From a checkpoint of a small image denoising autoencoder.
Model: 32-pixel images, encoder patch size [2, 2], encoder depths [8, 8], decoder widths [64, 64, 128].
Data: trained on microscope photos of single blood and bone marrow cells, 97085 training examples, 16.1 epochs.
Rows from block 15 of the encoder of a small image denoising autoencoder, named by matrix and row number. Rows with one number belong to one neuron. Each number is 128 + 24 x the weight over its row's rms, rounded and kept within 0 to 255. All counts start at 0. Numbers have three digits each. After the name is the row's rms in percent of the matrix's.
After each neuron's rows are labels from the 100 images, of 14848, where the neuron reaches its largest size: "patch colour" is the nearest of a few named colours to the mean colour under the peak. Only what is clearly more common there than usual is listed. The data: microscope photos of single blood and bone marrow cells. In brackets: how many of the 100, against the usual share in percent.
# gate: MLP gate (encoder.blocks.15.mlp.gate.weight, 256x96), inputs 32-63
# fc1: MLP up (encoder.blocks.15.mlp.fc1.weight, 256x96), inputs 32-63
# fc2: MLP down (encoder.blocks.15.mlp.fc2.weight, 96x256, transposed), outputs 32-63

gate.94 147:128146180128148166146128128104128128128074199093128128128125128128128162128083128114166084128184
fc1.94 149:154181151098146128143121174128128080115097128128128128128115128128164119128082128140148119089128
fc2.94 123:128080176128137169084128128104128123150128128123165114159128111128100128128128178143137128114128
patch colour: grey (60 vs 22.3)

gate.27 139:160128128118128128128168166101103129128106128128136145128121154128155120128128128102110184128169
fc1.27 130:091091149102128128128128187128201102128128128141121128099128128128128231128147128128128151128128
fc2.27 132:168128128101115118128080139128128128128128128128124128156128128136128128128142175128101128128185
patch colour: white (63 vs 21.6)

gate.142 035:119111184175128128128150128128128128126128128128083128128128128128128087120165182128128128128118
fc1.142 040:164088114128128118148128085137196114128128167167128175128159084087130128128167106101128128172146
fc2.142 032:151087092128128128128128153062128128141123197128128131106128128128079128190128181117128128135154
patch colour: purple (55 vs 21.5)

gate.72 240:188133128110142060128128128128109145128102128114067109103128128128092093128127128113095118128128
fc1.72 136:143128128128112128033138128151128128118109128145128128101136128102128128128129131128132128128128
fc2.72 224:015115128128128128117163128126128128149083093128057128128128128075128102128109128128127166128128
patch colour: white (60 vs 21.6)

gate.100 039:198150139102128107103128127128128128151080128151148099128128128128131128157128139136164165109087
fc1.100 047:128138134160087128135128128160128136128179092128129128159167128128124077128128145128150122128128
fc2.100 047:128128107119128104160144154136128128128124176128132128135185128166128128128160186106090128136146
patch colour: pink (57 vs 24.2)

gate.227 038:128128128128128128128128128128140128128128128072096128163128128128113128166128088183128128148078
fc1.227 036:160128114128113154160128128110204128162128113128128157154155139128099128128128128063136184128128
fc2.227 041:137128093157101128128114128128128128128150081101128128124143128128177071128118131114121070128128
patch colour: blue (25 vs 8.6)

gate.108 078:138102128128128128128128128128128142127128050128133128145128128175075075113128176123128128128128
fc1.108 113:128124106128141128128159128089128128134060248119128081111128128128128128128076140128128128128145
fc2.108 124:128104128151163128128128128122128125128128105128128112128128128128156030103127182128128152138108
patch colour: purple (48 vs 21.5)

gate.3 053:128124178128108135108097164128102134108067128128103128124128128128206128128107138126180091138128
fc1.3 055:128133128128128128123128128202128167146128128123128128128128128128071128128171128099099128128090
fc2.3 052:149148128128128102128128128099128157128071128128128128085128128128128180135128128128128077116128
patch colour: blue (32 vs 8.6)

gate.117 069:192096111128128104117114128128128128112128128128128128128128074128084128147128128128110128147128
fc1.117 039:128106178128155128111128128128128128128128090148171111165128128197161079128128170128128145128128
fc2.117 088:128128128128128120118109112094128123128165128113183128134128104128106155170128128159091128128119
patch colour: pink (56 vs 24.2)

gate.70 047:118148124112128128100128128128131128082128128158137128113128128166128128129128155128128153128143
fc1.70 054:128128128108128128185107101177128128128178055128128128128116166128154123128128100128133125098153
fc2.70 033:128143159114160128128156128128128097183097186067162092051119144135128094141128128154128128128128
patch colour: pink (60 vs 24.2)

gate.115 035:079100156128151153128128128161193160128128128128157128114128163076128129128128145107128110156171
fc1.115 038:139096112128107132150165154134128146128107108095110101102092047195078098128128175148128103128123
fc2.115 027:073138128101100163128124118108113128128111116121128163160128155128128128054128089128128089151142
patch colour: grey (75 vs 22.3)

gate.238 166:128128061113128108128128084116193132137128128128128126120128160128114128079085128128128128128114
fc1.238 162:128128153100128128137128128128128112128128128128128146128128091102132230128128128128128066151128
fc2.238 176:128154128128136157162128116128128128128207116128095128136128128128151070125118126128171128150128
patch colour: grey (64 vs 22.3)

gate.150 068:128128166153118128124128128141128160160154128138093128128128128116164128128165128128128120111128
fc1.150 063:128106138128128100160128083128230128128108115095151128128086106128099128173128165129128124128128
fc2.150 064:128128128128128182134128161128150128128082128128128128175183128128131128128091146128128128097109
patch colour: white (48 vs 21.6)

gate.252 077:122128128155081128115128128128128128128128102165154100120132128120054128128156147128128090123154
fc1.252 088:071128120128090098125128128128134128189141128137128066139122128128143128128128163166135128121165
fc2.252 066:180170128128104128147099146128128129091128136134128169128148143128151128126128128128128128128128
patch colour: blue (28 vs 8.6)

gate.248 033:099105128128128107083152128141146153108106176128128186159128172128164104107095095128157095128103
fc1.248 036:128128128128128128128125128128160144175128128128136128128128211128128128128128128128113126115128
fc2.248 036:106128179129200158193123156128128128157128096128128128128145150128128128185113128081128128128128
patch colour: blue (25 vs 8.6)

gate.237 051:128105168128140111095128128128149128106128179128163128100128128135168128128128154127128113153105
fc1.237 051:161128095152128128092123117112128160164128077150128128103128128128113128128165128137128128111128
fc2.237 042:171128128128146127132153161124206094164128128133067105118099128096186128128132128112129129128128
patch colour: pink (50 vs 24.2)

gate.250 037:128103128154103128128128128128176153154086128077140128128128128089102069133128084110100181168128
fc1.250 036:128128077110128171128128128108107082110110128147153128098107097106128193128153152128095160154128
fc2.250 031:126128128122128128131141128128128128128128134124076128072119088117128128155145099128131128128067
patch colour: grey (60 vs 22.3)

gate.203 328:128119128128128128139123128129135128128128108098095128111128128107128255135128128128128152128128
fc1.203 267:076128127128132128128128110138128096128128128128128128128121123128119000149128128158128128103128
fc2.203 186:128203128128128128120128128116128149121128128128064114063097100128084152128136128178128128128128
patch colour: purple (46 vs 21.5)

gate.153 043:128128128121059060128117128110128111128128128128154128162157128128128173128128128128141128128128
fc1.153 052:128154128172128125128149148097128128135108128128103128128149128128128168128091170128149103109128
fc2.153 058:170128141128124128128133128121159128100128119128128128128159109098128128128104121128128167128128
patch colour: purple (46 vs 21.5); blue (32 vs 8.6)

gate.119 042:128136128128128128162128133103128179102183128152105128105128128128128144183118154128139128132128
fc1.119 040:091108108128131128128094102124139128150113128178128128115149128128128128127168128122156128160128
fc2.119 040:104128157128101131092093128128147175128061128128128128128128128088086128145128190159106166113128
patch colour: grey (53 vs 22.3)

gate.42 029:090128128128166128128128128128080128079128143128128170160128162073159159155128132067128098155128
fc1.42 035:128128128128119168094099089128128180098128091159128107128128118128093095118128128149128155128128
fc2.42 023:093128080128128128189128085128085089157105128128165128173128128128128128146128128141128128186128
patch colour: white (55 vs 21.6)

gate.205 180:128124146151147128128144090128222122152130128128128128128132128128205128128128149205102167128144
fc1.205 195:128082128150128161128128128101241165128128128128160128128128087128128128128137120140113102128128
fc2.205 129:128128118128128128055128128148130127137079128149128128128128094046128128128114128149128128128128
patch colour: purple (52 vs 21.5)

gate.11 035:128113152128128128128146128128080128150159128128128109065090119137212148128119150169128163162128
fc1.11 038:128082128128128118105122153128127120167075128128147183092128128128128128108145146065080128128059
fc2.11 036:128128128123122128102128159090089128171118128128136128186167128093128140128128203149092151128154
patch colour: blue (27 vs 8.6)

gate.255 037:094079099128128100164117128140184143106128128149131094128151160136128096128163128173128128128128
fc1.255 036:128128128167128128128107076128128128081138096169128128154128163128128122128133128149135165128128
fc2.255 031:128128078159128128128128100168128128097128138128128139159094128128125124115128122128128128155087
patch colour: blue (29 vs 8.6)

gate.110 051:128124103172128128123115128128128128128158128128128128154128128087128128087128134139162128128128
fc1.110 053:073128066150154128128146139149104110128128128128128085178128090170128128128128131128158073090128
fc2.110 040:159121128128080170128088122128128160123149137174168146128128128128142183125115093078128128152128
patch colour: blue (25 vs 8.6)

gate.244 044:160128136128165128078128134128065148080095128128136128128121195102064169164128090128117128128128
fc1.244 046:135104093128174153103098128101128128128128102134128142088128128128107094124128099128147128128128
fc2.244 039:047128065097092128128095152128019097128122119128151128154128110128093103128128109113128121128166
patch colour: white (56 vs 21.6)

gate.133 122:128128128123128111128128126092023112128128047109128128108154128128119128084128128138105128128128
fc1.133 117:150135128162128128125128149137224156110112233128099113147109128128128201203147153128128083122128
fc2.133 090:128128129148162128211128136128098128128160128143062128096128128153086137128113169128097101128128
patch colour: blue (52 vs 8.6)