python train.py --encoder_activation="geglu" --decoder_activation="elu" --decoder_attention=false --init="xavier_uniform" --beta2=0.999 --shampoo_beta=0.999 --max_precond_dim=1024 --one_sided=true --batch_size=256 --weight_decay=0.2
Rows from block 8 of the encoder, named by matrix and row number. Each number is 500 + 40 x the weight over its row's rms, rounded and kept within 0 to 999. All counts start at 0. Numbers have three digits each. After the name is the row's rms in percent of the matrix's.
# fc1: MLP up (encoder.blocks.8.mlp.fc1.weight, 256x96), inputs 0-95
fc1.172 084:445443500500500523500500500500538500500500538530500546500475500546500500500550500500500540420500453500500500420500500500500500500534452556500500446565398546500432500500500415448500420556454500555500500500550560420432427500570452562500500500500500500500500538568500617500500500530449438445
fc1.173 104:523450500532500544441428441500500500500573563500552500448441478500564500500542500500500572484477463443500500429438500500551549500500552500571500450500540500500444500553553453500550546543500500500423566500540500500564566453500553459500500523500500500500438550500500437500427447465551574454
fc1.174 080:500540500590500553500500500539500500500560500500428441500440500563500563500500586500550550500500500500500500460500500500500452500500500551445429500500568500544500500580500539458432500558500573434500561561500500500500500557420454555500500500500436421500500565545562555500467500451500538437
fc1.175 086:586458500542500431500500500500500500450500500581500442500500448500578535540500500554500500500478500500500467500500442467500500570500500445500571535396536465532547474500444500500557454500500552440429500500500500500500500449532556500500462431500500500500559571445627500550500432461538551500
fc1.176 086:577500500500500441500563451500437500568500554500500500500500500500500436500500535440435500500500551459543561441500455500500500500450449562429500438437445544500537446539564452451500500531500443500451562500500553500545549500445436500557500442500500500435500431500553500500580557466451500500
fc1.177 129:500500500500459500467467620552560500506538500569500482463500433500500578500500442429500558500500494500500457434600432500564500500500500500500468457500564573500441500500480571500500532500500545398500511477500439500500528500515500427500500561463500551484500500500500500514635548500507500500
fc1.178 090:587570500500500445550479500500500531551500476500576436588500466534500541500500453557432555533500500416500438554468528446500559544500500500534433500436500500500500542445500441500500500500500550566475500500500500428500500500500500549580435575500500450462551521500500568500500454455421500500
fc1.179 090:543460441531500444500558500529438446545500559427500454500500500555540520500500500469564500500462468445441500500573500500500441404563541500500500469611500500500449423500500500500551500537452542500561533500500594440500500500500500500500543448500571443549470460575550500500500463458500500500
fc1.180 100:459500447500418500441568556454500585459500500459541552500500447500547500457500500447500500500500500443606479500427455500500500500540500500527500443435534423561534500431500500500431453546542540412500500462500481500553500528515500441554500557500558433500487500500500548500582459500500500538
fc1.181 085:500558451405500440500592500438500553546536500448500500456500500500500543500435556447500500500500500546500584500500500441574545500415541500401500500519500543500500548566500500500500540500438500500436450500556500500575451500500500555469500568500481433500571500500539500500476537500558467446
fc1.182 108:551551545500500500460536413500549564500546500441564564500529542500500500500553500466500439517555500500576556500522554479537542431500500485416500500500500453449500409500436539500500500500500541485548451434475500500500445528557541441457500563500551500443500500458431543463446539500500556550
fc1.183 089:500431541564565544444500500500444500556458563567500500500570500445554554549500500555500450500500560553451577534500500555500465500458500500500500464500571571439546500463567500434561500500536544500500448459566500500500571500500443500541500500500542567533500500456500568500500500566500500546
fc1.184 109:446500555552544426487500558500456500439500500576414448500432563500500500538535500500466500536513500500500500416500524500500500500500444500528545542500567500500500500500455500500516449573500429500500563500582533456560500500500500452500459500432429561568409405500470500500561500514547500500
fc1.185 087:500542500500557546500500433500500558457500449432500545445466461433456435460500500447435453500500500551451466542500450436556427500536500426425464454500540556500500500459500500536462458554500500564500535532500500552550455461500539450500445500443555500443500500500448465444454500500568551500
fc1.186 100:552500500500500445570442500500431548547500474565454500571500500440467500500500500500525500446600459584500500402500500530566500500500419557440540500500500558500500575500457500500500528555545500500524500500500552441500577456500500500459554550500542522557500451500500500500594576500500529500
fc1.187 099:500500500452500465598433400500543551446500424500545500561459461500500500546429500500500462500578500526562535500529608459500456500500500580509500500500453500526500467552500538500500438570562500529432500473563500500500580500554450500500521500500532500528500500555438500500538454464451500543
fc1.188 095:547500454500558500519500538500459469555553552500463500463456453500500538500500452500569564583500470500500546538500500562500500500589459564500500539500465500413560500424500500559469432500500500500434563562549565500500531500500570500500463500500500500419500500500500421570500439478546550553
fc1.189 100:593500551500500475500500512500538429548500500444461500500500500500554500500500531500500445500596500500500463456500598500500470554439568500410500551418500440447452500500536520500468500500442500585500536454467500500450562448553500500500460500541439500435500548461568535500432500444500550500
fc1.190 144:540500462404440543500531500500500500454553500420500500443443500500500500458500456538527500500456500385641500500455500468473457420500563431455500515525500500641500506500500533500500500500500545500500500428443471500498500500556467539473500500500527531500500526500500500469500447440500554460
fc1.191 120:500500500500500500500400500500500447455500546500500450509500500500465500500500427408500500500419413441500500500500500420500500500500500500599470500500500484500500500537500504500436500500448500394500574482541339500500469500500500500524480500433406500480425510551500500500500444500500436500
fc1.192 080:500417500500500500583427463500568500500500444500457548500456500500500500500500455500500500500500434500561429430500449545500500500448434445557500500500556582500500471591500500570500500466500500529500500500545500500420418500454500500500561500500500500500545412539500555463500550411500582537
fc1.193 158:394563541500544500384441500500573500500500452500532500524518427500549500500445528573593500500500455500500500500529483553552500500500500448500543500500500471480500500500434470517500453436500500489533500500480500500500500522505559500500482426500500500416500500500500367500489478585613500500
fc1.194 104:469438546562500527500422551500459532500457457500500465407479560562500500485500446500500479458500500500424500500500500552461476577558500423579500500542500470500423567500500550482500541500565500500500500500500383500521500446444545500500500444527509500551500427534582500546560534500500465500
fc1.195 092:453542500509538500450500500500500500500500449548468448448500500547500435532577456500441542500500500557394500444500524500445500500441461472500500565468441500500550500476547518425465500459500591590545500440500565500500500470500580457582553465500547458500473500500500437538500500548552500453
fc1.196 104:500500548500444426425500466478500500496537500436500551559574500500527500523453500580500500500500438500560500500408455500500419500445500451469500458566500453500500529500541500500433500500500500553500450459525552588426525500555500500500531500500500542425500464552500500474390500563433500542
fc1.197 135:500559522533482435496500412560444532500500500500434500552472505543500437500432500500487500500603500500500500500436500483476467500500500563408500554536441500533500500578500500544500525500431453500547569500564500500435500500555526500382539500500500538500500461500604562500534522484550500500
fc1.198 083:557540500500500500569500533500500553500556500544500500500562464500562500537500500500453447568456500500547500443500563500429500567557500500573442458570500500539537560451500558559500500448500556428500500589500500500500445570500500552442500426543549500500440500500500500459500500573500447437
fc1.199 081:500460500568500451500551500500456500443500500564500500500500435458500500500571451453447557549500448500438500543428561500500431500558437565436500442557500547462457559553500555500500500500500500500446572442500547450500500435500558556531545500500454500500500441424449500563500500500500500549
fc1.200 097:589500427405500500500500500500460443549469500557500500560500435504547522500529500552500500500562500579500500531537441537500529558500460458500549565464500500500500446500456431420500447519500500544584527464458500500500500500458443474500500578500500406500500554468396500500467500500500439531