config.yaml
encoder_arch: "convnext"
model: "image denoising autoencoder"
dataset: "microscope photos of single blood and bone marrow cells"
train_examples: 97085
image_size: 32
crop_scale_min: 0.7
horizontal_flip: true
translate: 0.12
bottleneck: "denoising"
downsampling_factor: 4
encoder_isotropic: false
encoder_norm: "layernorm"
encoder_activation: "geglu"
encoder_mlp_ratio: 2.67
encoder_inner_norm: false
encoder_patch_size: [2, 2]
encoder_depths: [8, 8]
encoder_widths: [48, 96]
encoder_kernel_size: 7
loss: "mse"
latent_channels: 16
decoder_norm: "batchnorm"
decoder_activation: "elu"
decoder_widths: [64, 64, 128]
decoder_blocks_per_level: 1
decoder_block: "basic"
decoder_dropout: 0.1
decoder_attention: false
decoder_upsampling: "nearest_conv"
init: "xavier_uniform"
residual_init: "none"
optimizer: "soap"
beta2: 0.999
lr: 0.0028
beta1: 0.9
shampoo_beta: 0.999
eps: 1e-08
precondition_frequency: 10
max_precond_dim: 1024
one_sided: true
adamw_lr_other_params: 0.0011
magnitude_pruning: 0.5
steps: 6100
batch_size: 256
epochs: 16.1
lr_schedule: "wsd"
decay_fraction: 0.2
final_lr_fraction: 0
warmup_steps: 610
weight_decay: 0.2
adamw_weight_decay_other_params: 0.05
Rows from block 15 of the encoder of a small image denoising autoencoder, named by matrix and row number. Rows with one number belong to one neuron. Each number is 128 + 24 x the weight over its row's rms, rounded and kept within 0 to 255. All counts start at 0. Numbers have three digits each.
Before each neuron's rows are labels from the 100 images, of 14848, where the neuron reaches its largest size: "colour at peak" is the nearest of a few named colours to the mean colour under the peak. Only what is clearly more common there than usual is listed. The data: microscope photos of single blood and bone marrow cells. In brackets: how many of the 100.
# gate: MLP gate (encoder.blocks.15.mlp.gate.weight, 256x96), inputs 32-63
# fc1: MLP up (encoder.blocks.15.mlp.fc1.weight, 256x96), inputs 32-63
# fc2: MLP down (encoder.blocks.15.mlp.fc2.weight, 96x256, transposed), outputs 32-63

colour at peak: purple (48)
gate.226:128138128128105128128140128107128128128128124128128128122128141138166128153128173128157128128125
fc1.226:128128128090128128144128128115128128128128128128128154140128128114128123128130126128126175128054
fc2.226:128100128128128128128128103128128145128128122117221128128136128128128063128145128138128128103128

colour at peak: grey (57)
gate.58:128139097103128128113159128103128128128129170128128128116128173128110062101128128042128152128137
fc1.58:128103128155128164128089128128213128126127128089128128128103128128128128178128128128137156128122
fc2.58:162185128128134128128128106128128128128220128128128128128128168128128128128128069128128088190128

colour at peak: white (45)
gate.83:128128175148106071128128093128164066101143091165138101128105128128128068128154128128128078128119
fc1.83:158095128130128128128106128087120112128128128128128091085128128072128105128128172128128128128110
fc2.83:128128128114137178163155135132128128158128128115128128142128134117138128128093128128128155096128

colour at peak: purple (44)
gate.75:121128128146128140128135109138000125128122189128126110128142178128128128089124128128128105128128
fc1.75:128121130128089128162128128098255128177128128094128128104128086144128128169128109128098128128128
fc2.75:128129105128163167168128114098116128137157128128128116109128200198128083130128128144128083128128

colour at peak: white (61)
gate.39:083128078128110128114167128128131122163153128180128124128118128128128128128128180128128091087141
fc1.39:174128182117128128102088133086128086114128121128128152154156128176128144143113149123128183152146
fc2.39:083128128153128126165090128128128142128128128144128128123129175177128175128088079128128128137058

colour at peak: pink (73)
gate.230:116128100128084102128173128128175164128128235128128128128155128140128124180142128128144128118078
fc1.230:083151165128128088128128135096128128096128128154128128128101128156082128183128172104128128157092
fc2.230:128112128163172128116128128128089128128145128128128128166128128122128128128164128130128171138132

colour at peak: purple (60)
gate.193:128128096149085099128132135128195128157128092128128128126128128150128046085128174097151150071128
fc1.193:128128094128115102128128128144128110133128055152161070119128105128128128128124128182128131117128
fc2.193:128128105160128128046133128128113128128128132128131142128110128112102128128119128140128041128128

colour at peak: purple (46); blue (27)
gate.96:128128148094128128128159128128128128128128128128142128108128128094128128128128092128128128166149
fc1.96:156128128128139143128123160128128098128117199129135099128128043128146141128128143128157128128179
fc2.96:128096148111128135166128168081128120155128128104176128118135109171128128128139146128128128128167

colour at peak: purple (83)
gate.92:128154128128125128103154128111149128122138045099128134128136206156107128128128128128128129122128
fc1.92:125136173128089128137128117128128128128100066044117124128128152129128128128121128128126110128128
fc2.92:128061128128128134128136189128128135128128133105128128128128111084128128153163128128128121065165

colour at peak: grey (46)
gate.242:128128128128128128169128128128128152128128085128128110159128096101128128128128128156112128081128
fc1.242:128128128128083146128161159128128167128128128095104128128157177128093128128069154156149128101128
fc2.242:128108128132159128097128128138171128128109187140126150135171128102128128109145154128090124151128

colour at peak: grey (50)
gate.88:128120087128114128128128150166128128111128124120128111141128110149152052128137128114128184128128
fc1.88:163128128128150128128128130128128128114143173147128128126143128128167128115135118138147128128128
fc2.88:067189116141128135128128128128199128128128128128132087096128133153128128128095199128128128128128

colour at peak: purple (52)
gate.48:128128111138128121087128154123102128128128132128145128097128128110128128128098067128125132172106
fc1.48:129162128110128127128081128128128128128095174087128128108127128144128162128128126066098110126128
fc2.48:128146128128128154128115113128138161128121128167082177149108129128128128128128111106128128146128

colour at peak: white (84)
gate.187:128130136136128158133128128151145128135128181128132128128140167113118121128137128119128150163167
fc1.187:128128128128221179128128110128128128128121124103128128130110128128128076128097054128128107149179
fc2.187:128128116136163143142128128105128128128128128137139128128156148158158054158128128139128179141128

colour at peak: pink (49); white (45)
gate.114:128092143128163154098128148128128160128158128091128128156128128111090128105128128128092152094109
fc1.114:107080092128128128176147128158135128128128128154128128124158128128159128170128128098128090162113
fc2.114:128128128089152142174128128128042128128133128128189101145159154128128128128111174128116089165128

colour at peak: purple (44)
gate.93:084128128159117128121127106122000128128128153118128126085128128131128023128128128128156128162128
fc1.93:204156128101128131144139128128255128121128128128118157128128128128128128128145116138106128128128
fc2.93:128129128126128158128145128128123103143128184128128076128128128193128098128094128142128128128168

colour at peak: pink (51)
gate.17:128103128061128143128128104095128128128128128165128128155142089076109204128128128128128194134179
fc1.17:128128109128096128124127143128128128128207042128128170112128128128125128090176094128128129128112
fc2.17:095117128126128133084166097128128128128165139139130096125128128126128075040124128128139128128128

colour at peak: grey (65)
gate.50:167128114128169128119128139128128128128128128136161128128123128092128128071064128140128107128104
fc1.50:128128128104128128100128128128128130128173093128175115128151128128128098128118185169128128128128
fc2.50:128128112128128113128157109123137116121178098128128134137119155128145128103129081137128135134100

colour at peak: blue (55)
gate.82:197147128128128128118128126111071128087128128128128128086116205131128128115128128146128128128079
fc1.82:128128092137127128093145113146128115098204128226150099161134128119128128135114128128128128128128
fc2.82:246128128128124128128143067128128119128128128128128137131133160128162137095128056128128128155128

colour at peak: white (45)
gate.1:146128200128170149110128135128128169128128103116128177128159153127128092117167157128128128128128
fc1.1:137128142099128074170169138079128121114111128167135167080128158128117099106128128128128184128097
fc2.1:175176132109128109128128128164128128129159128128100184128128147128105172149128102079128128193128

colour at peak: pink (80)
gate.141:124161122128128128128147122121177151143128128128125085128128153142128128187083128128128128128128
fc1.141:128143128161155117088159128116128176128108164151141100128146128143128128128114193152125128096128
fc2.141:128081128132149128128128157128128092140128128128091163186128132081124128128136128138149194170217

colour at peak: blue (26)
gate.254:082128068128076040128128128128057128092128128128101100128128128128167128128118107128104123104128
fc1.254:160128176104183128128134152128128115194128217101144171105134128128128156128154128172128128128128
fc2.254:128128128150101128128077128156128088104128128091100128093070111123128128149128128128128054128102

colour at peak: white (52)
gate.106:128128165128076088128114128128194119128128175128128128128128047116128128128129128128128128139128
fc1.106:128128146128128083128128093128183128128175128128114128128128070128128128165128063145139128128128
fc2.106:128128128123090128058147128154104128128108128153128128142128101092128128118140123128128138128128

colour at peak: white (86)
gate.52:136128101150164178128091119128128107149128128075135093128128080084100128128128151143128167128128
fc1.52:128128128128079077118124089134186128128128128128119128128128128128128091128136128128128128140128
fc2.52:128128128128128128128128128128081128128152110128128128110178128086127128090157128128128128085173

colour at peak: purple (47)
gate.191:128128128164176120138128128153128128120128128128090170109099128147128137112128104126128128128167
fc1.191:111096128128110186128128150128129161128128128099128128151128128128164128154128128148128128128128
fc2.191:128070128128118128128128128128128128177128128128128128128128128128128142128128128104124101128150

colour at peak: white (44)
gate.66:092128128128143160087152124103128128163128043128094148128162070128086128128128128128128128128128
fc1.66:128137128128167160128152165125128156140128128129129173128128128109136128120128128084101128132120
fc2.66:128128125157128157137128077127209101099128139098128128128125102150170041092128128128165128120092

colour at peak: grey (80)
gate.21:128128150128128125155122128191128134128128116119119128158128164128103128128128034128128128128128
fc1.21:128128101128128128128154128128128128128128128087128128128124128128128128128128128128117128128128
fc2.21:128124128128135128128147163128128128156128136128128128097102101148128079125145128128128130080128

colour at peak: grey (90)
gate.236:121132128100128109108122128128128110128128144122128128128175197099143128128128086128118128097125
fc1.236:128129160106128128128098128128128128139125140090128128128128128128128128128128128128126128114128
fc2.236:128128128128128095128137128082128128175128128114128107128128117128075102172156197128128119128128

colour at peak: blue (36)
gate.155:118128128128104128128128128146128130115128128169128137133128139128128128096129139128128128104128
fc1.155:128128068128128128128124128128110128106127128128128131128128167128126128128128160128149135115128
fc2.155:128049128128128128128128128103076128128120107128094128144083080123128128128128148114084128128128

colour at peak: pink (76)
gate.184:145070134116128128133128142128128128129128128121155175116162105128128142115110157128128128128154
fc1.184:128128128085079079168128154128128089133128114128128128128123128204128170072128128138137128128084
fc2.184:128128150112128031128128157149065128140120128122058128148128128064138182128156114081128128128128

colour at peak: grey (51)
gate.45:079155094128084162128159128128138129128084128128128128071128128128128128169128128095128128128151
fc1.45:128097163128135128153128128142198091170121128081160109128128128128092128128128149102128128128117
fc2.45:128128128165140135128110128139089116068128128128128100149128088102128115084110075128158124123120

colour at peak: purple (47); blue (41)
gate.151:096128170111107128135094154113128128131128191128128128128085128128128128128128128151148083128128
fc1.151:128128148137128149136128128129110128077140128106128128129135082128128128136128146128166091128197
fc2.151:128107171128136128128128139165128119128128116128119108134128128094128128128159100096128128128128

colour at peak: purple (51)
gate.177:136122177128098154103086103128168102128128095128128114128128157128128109128128128147111128131163
fc1.177:128128128086128128128106128155149128159166128120128128144093030128178128099169111158128164128128
fc2.177:128128128154128118128128088128146112102200128170083128178150128105128128151112128118128154141128

colour at peak: grey (46)
gate.101:126192094128128093128102128128128112128134128136122152077128202118134128051079128128085128155128
fc1.101:055128141128128121140102147128030106128128122092131128154136128122128114101128128128145128128128
fc2.101:128147128128132128103128180147182153128103128148128122128155128128140128144128128101128128128107

colour at peak: grey (69)
gate.234:128070158102128148169135078128154167099128128128128109128161128128128128121128128104138080091128
fc1.234:128090162095133086128144128139140106128160109174128091100148172143128113128149126128156073128148
fc2.234:070092148128128154093128113128232128150176140152165127102134123099168171128091128128128077128115

colour at peak: grey (59)
gate.159:136165128088128128100128128128077131128128128128114129128139192128128128128128087128128128136128
fc1.159:128135171128128114128148128136128110126140135128128128128129148128101086128128147136150128122128
fc2.159:128128177128128128191106128109128119122128122100152102128140128142164128132133130077128128133162

colour at peak: white (77)
gate.59:128092169099128087079128128186128128128128128108128100105153128128128128128128104142128128089128
fc1.59:128189128128128171113128102110128164128145101128150128159128197128128093096128154128162167099128
fc2.59:159171094128090159095113160128128171103128128128174128170096169128128128107165171154071161142128

colour at peak: white (49)
gate.221:159128128133128128128128128119102138114128128094128128128170128085109128110190128076128128142128
fc1.221:128128128128128128128191178128091167128123128128117161133128128128149128151172155096128128187150
fc2.221:130182128128128128149189128135166114128175139105106128115121128128183117136108128100126128059113

colour at peak: pink (67)
gate.81:162128128128128128137128141109151156128128087128127128109135173128103128132128117128115128128114
fc1.81:128128128101117122143147113128148156114110128154128159110128128153128128128163120087137128142145
fc2.81:128120128128128143074128128128149128120128088128063128128128095078128102128109128160134128128119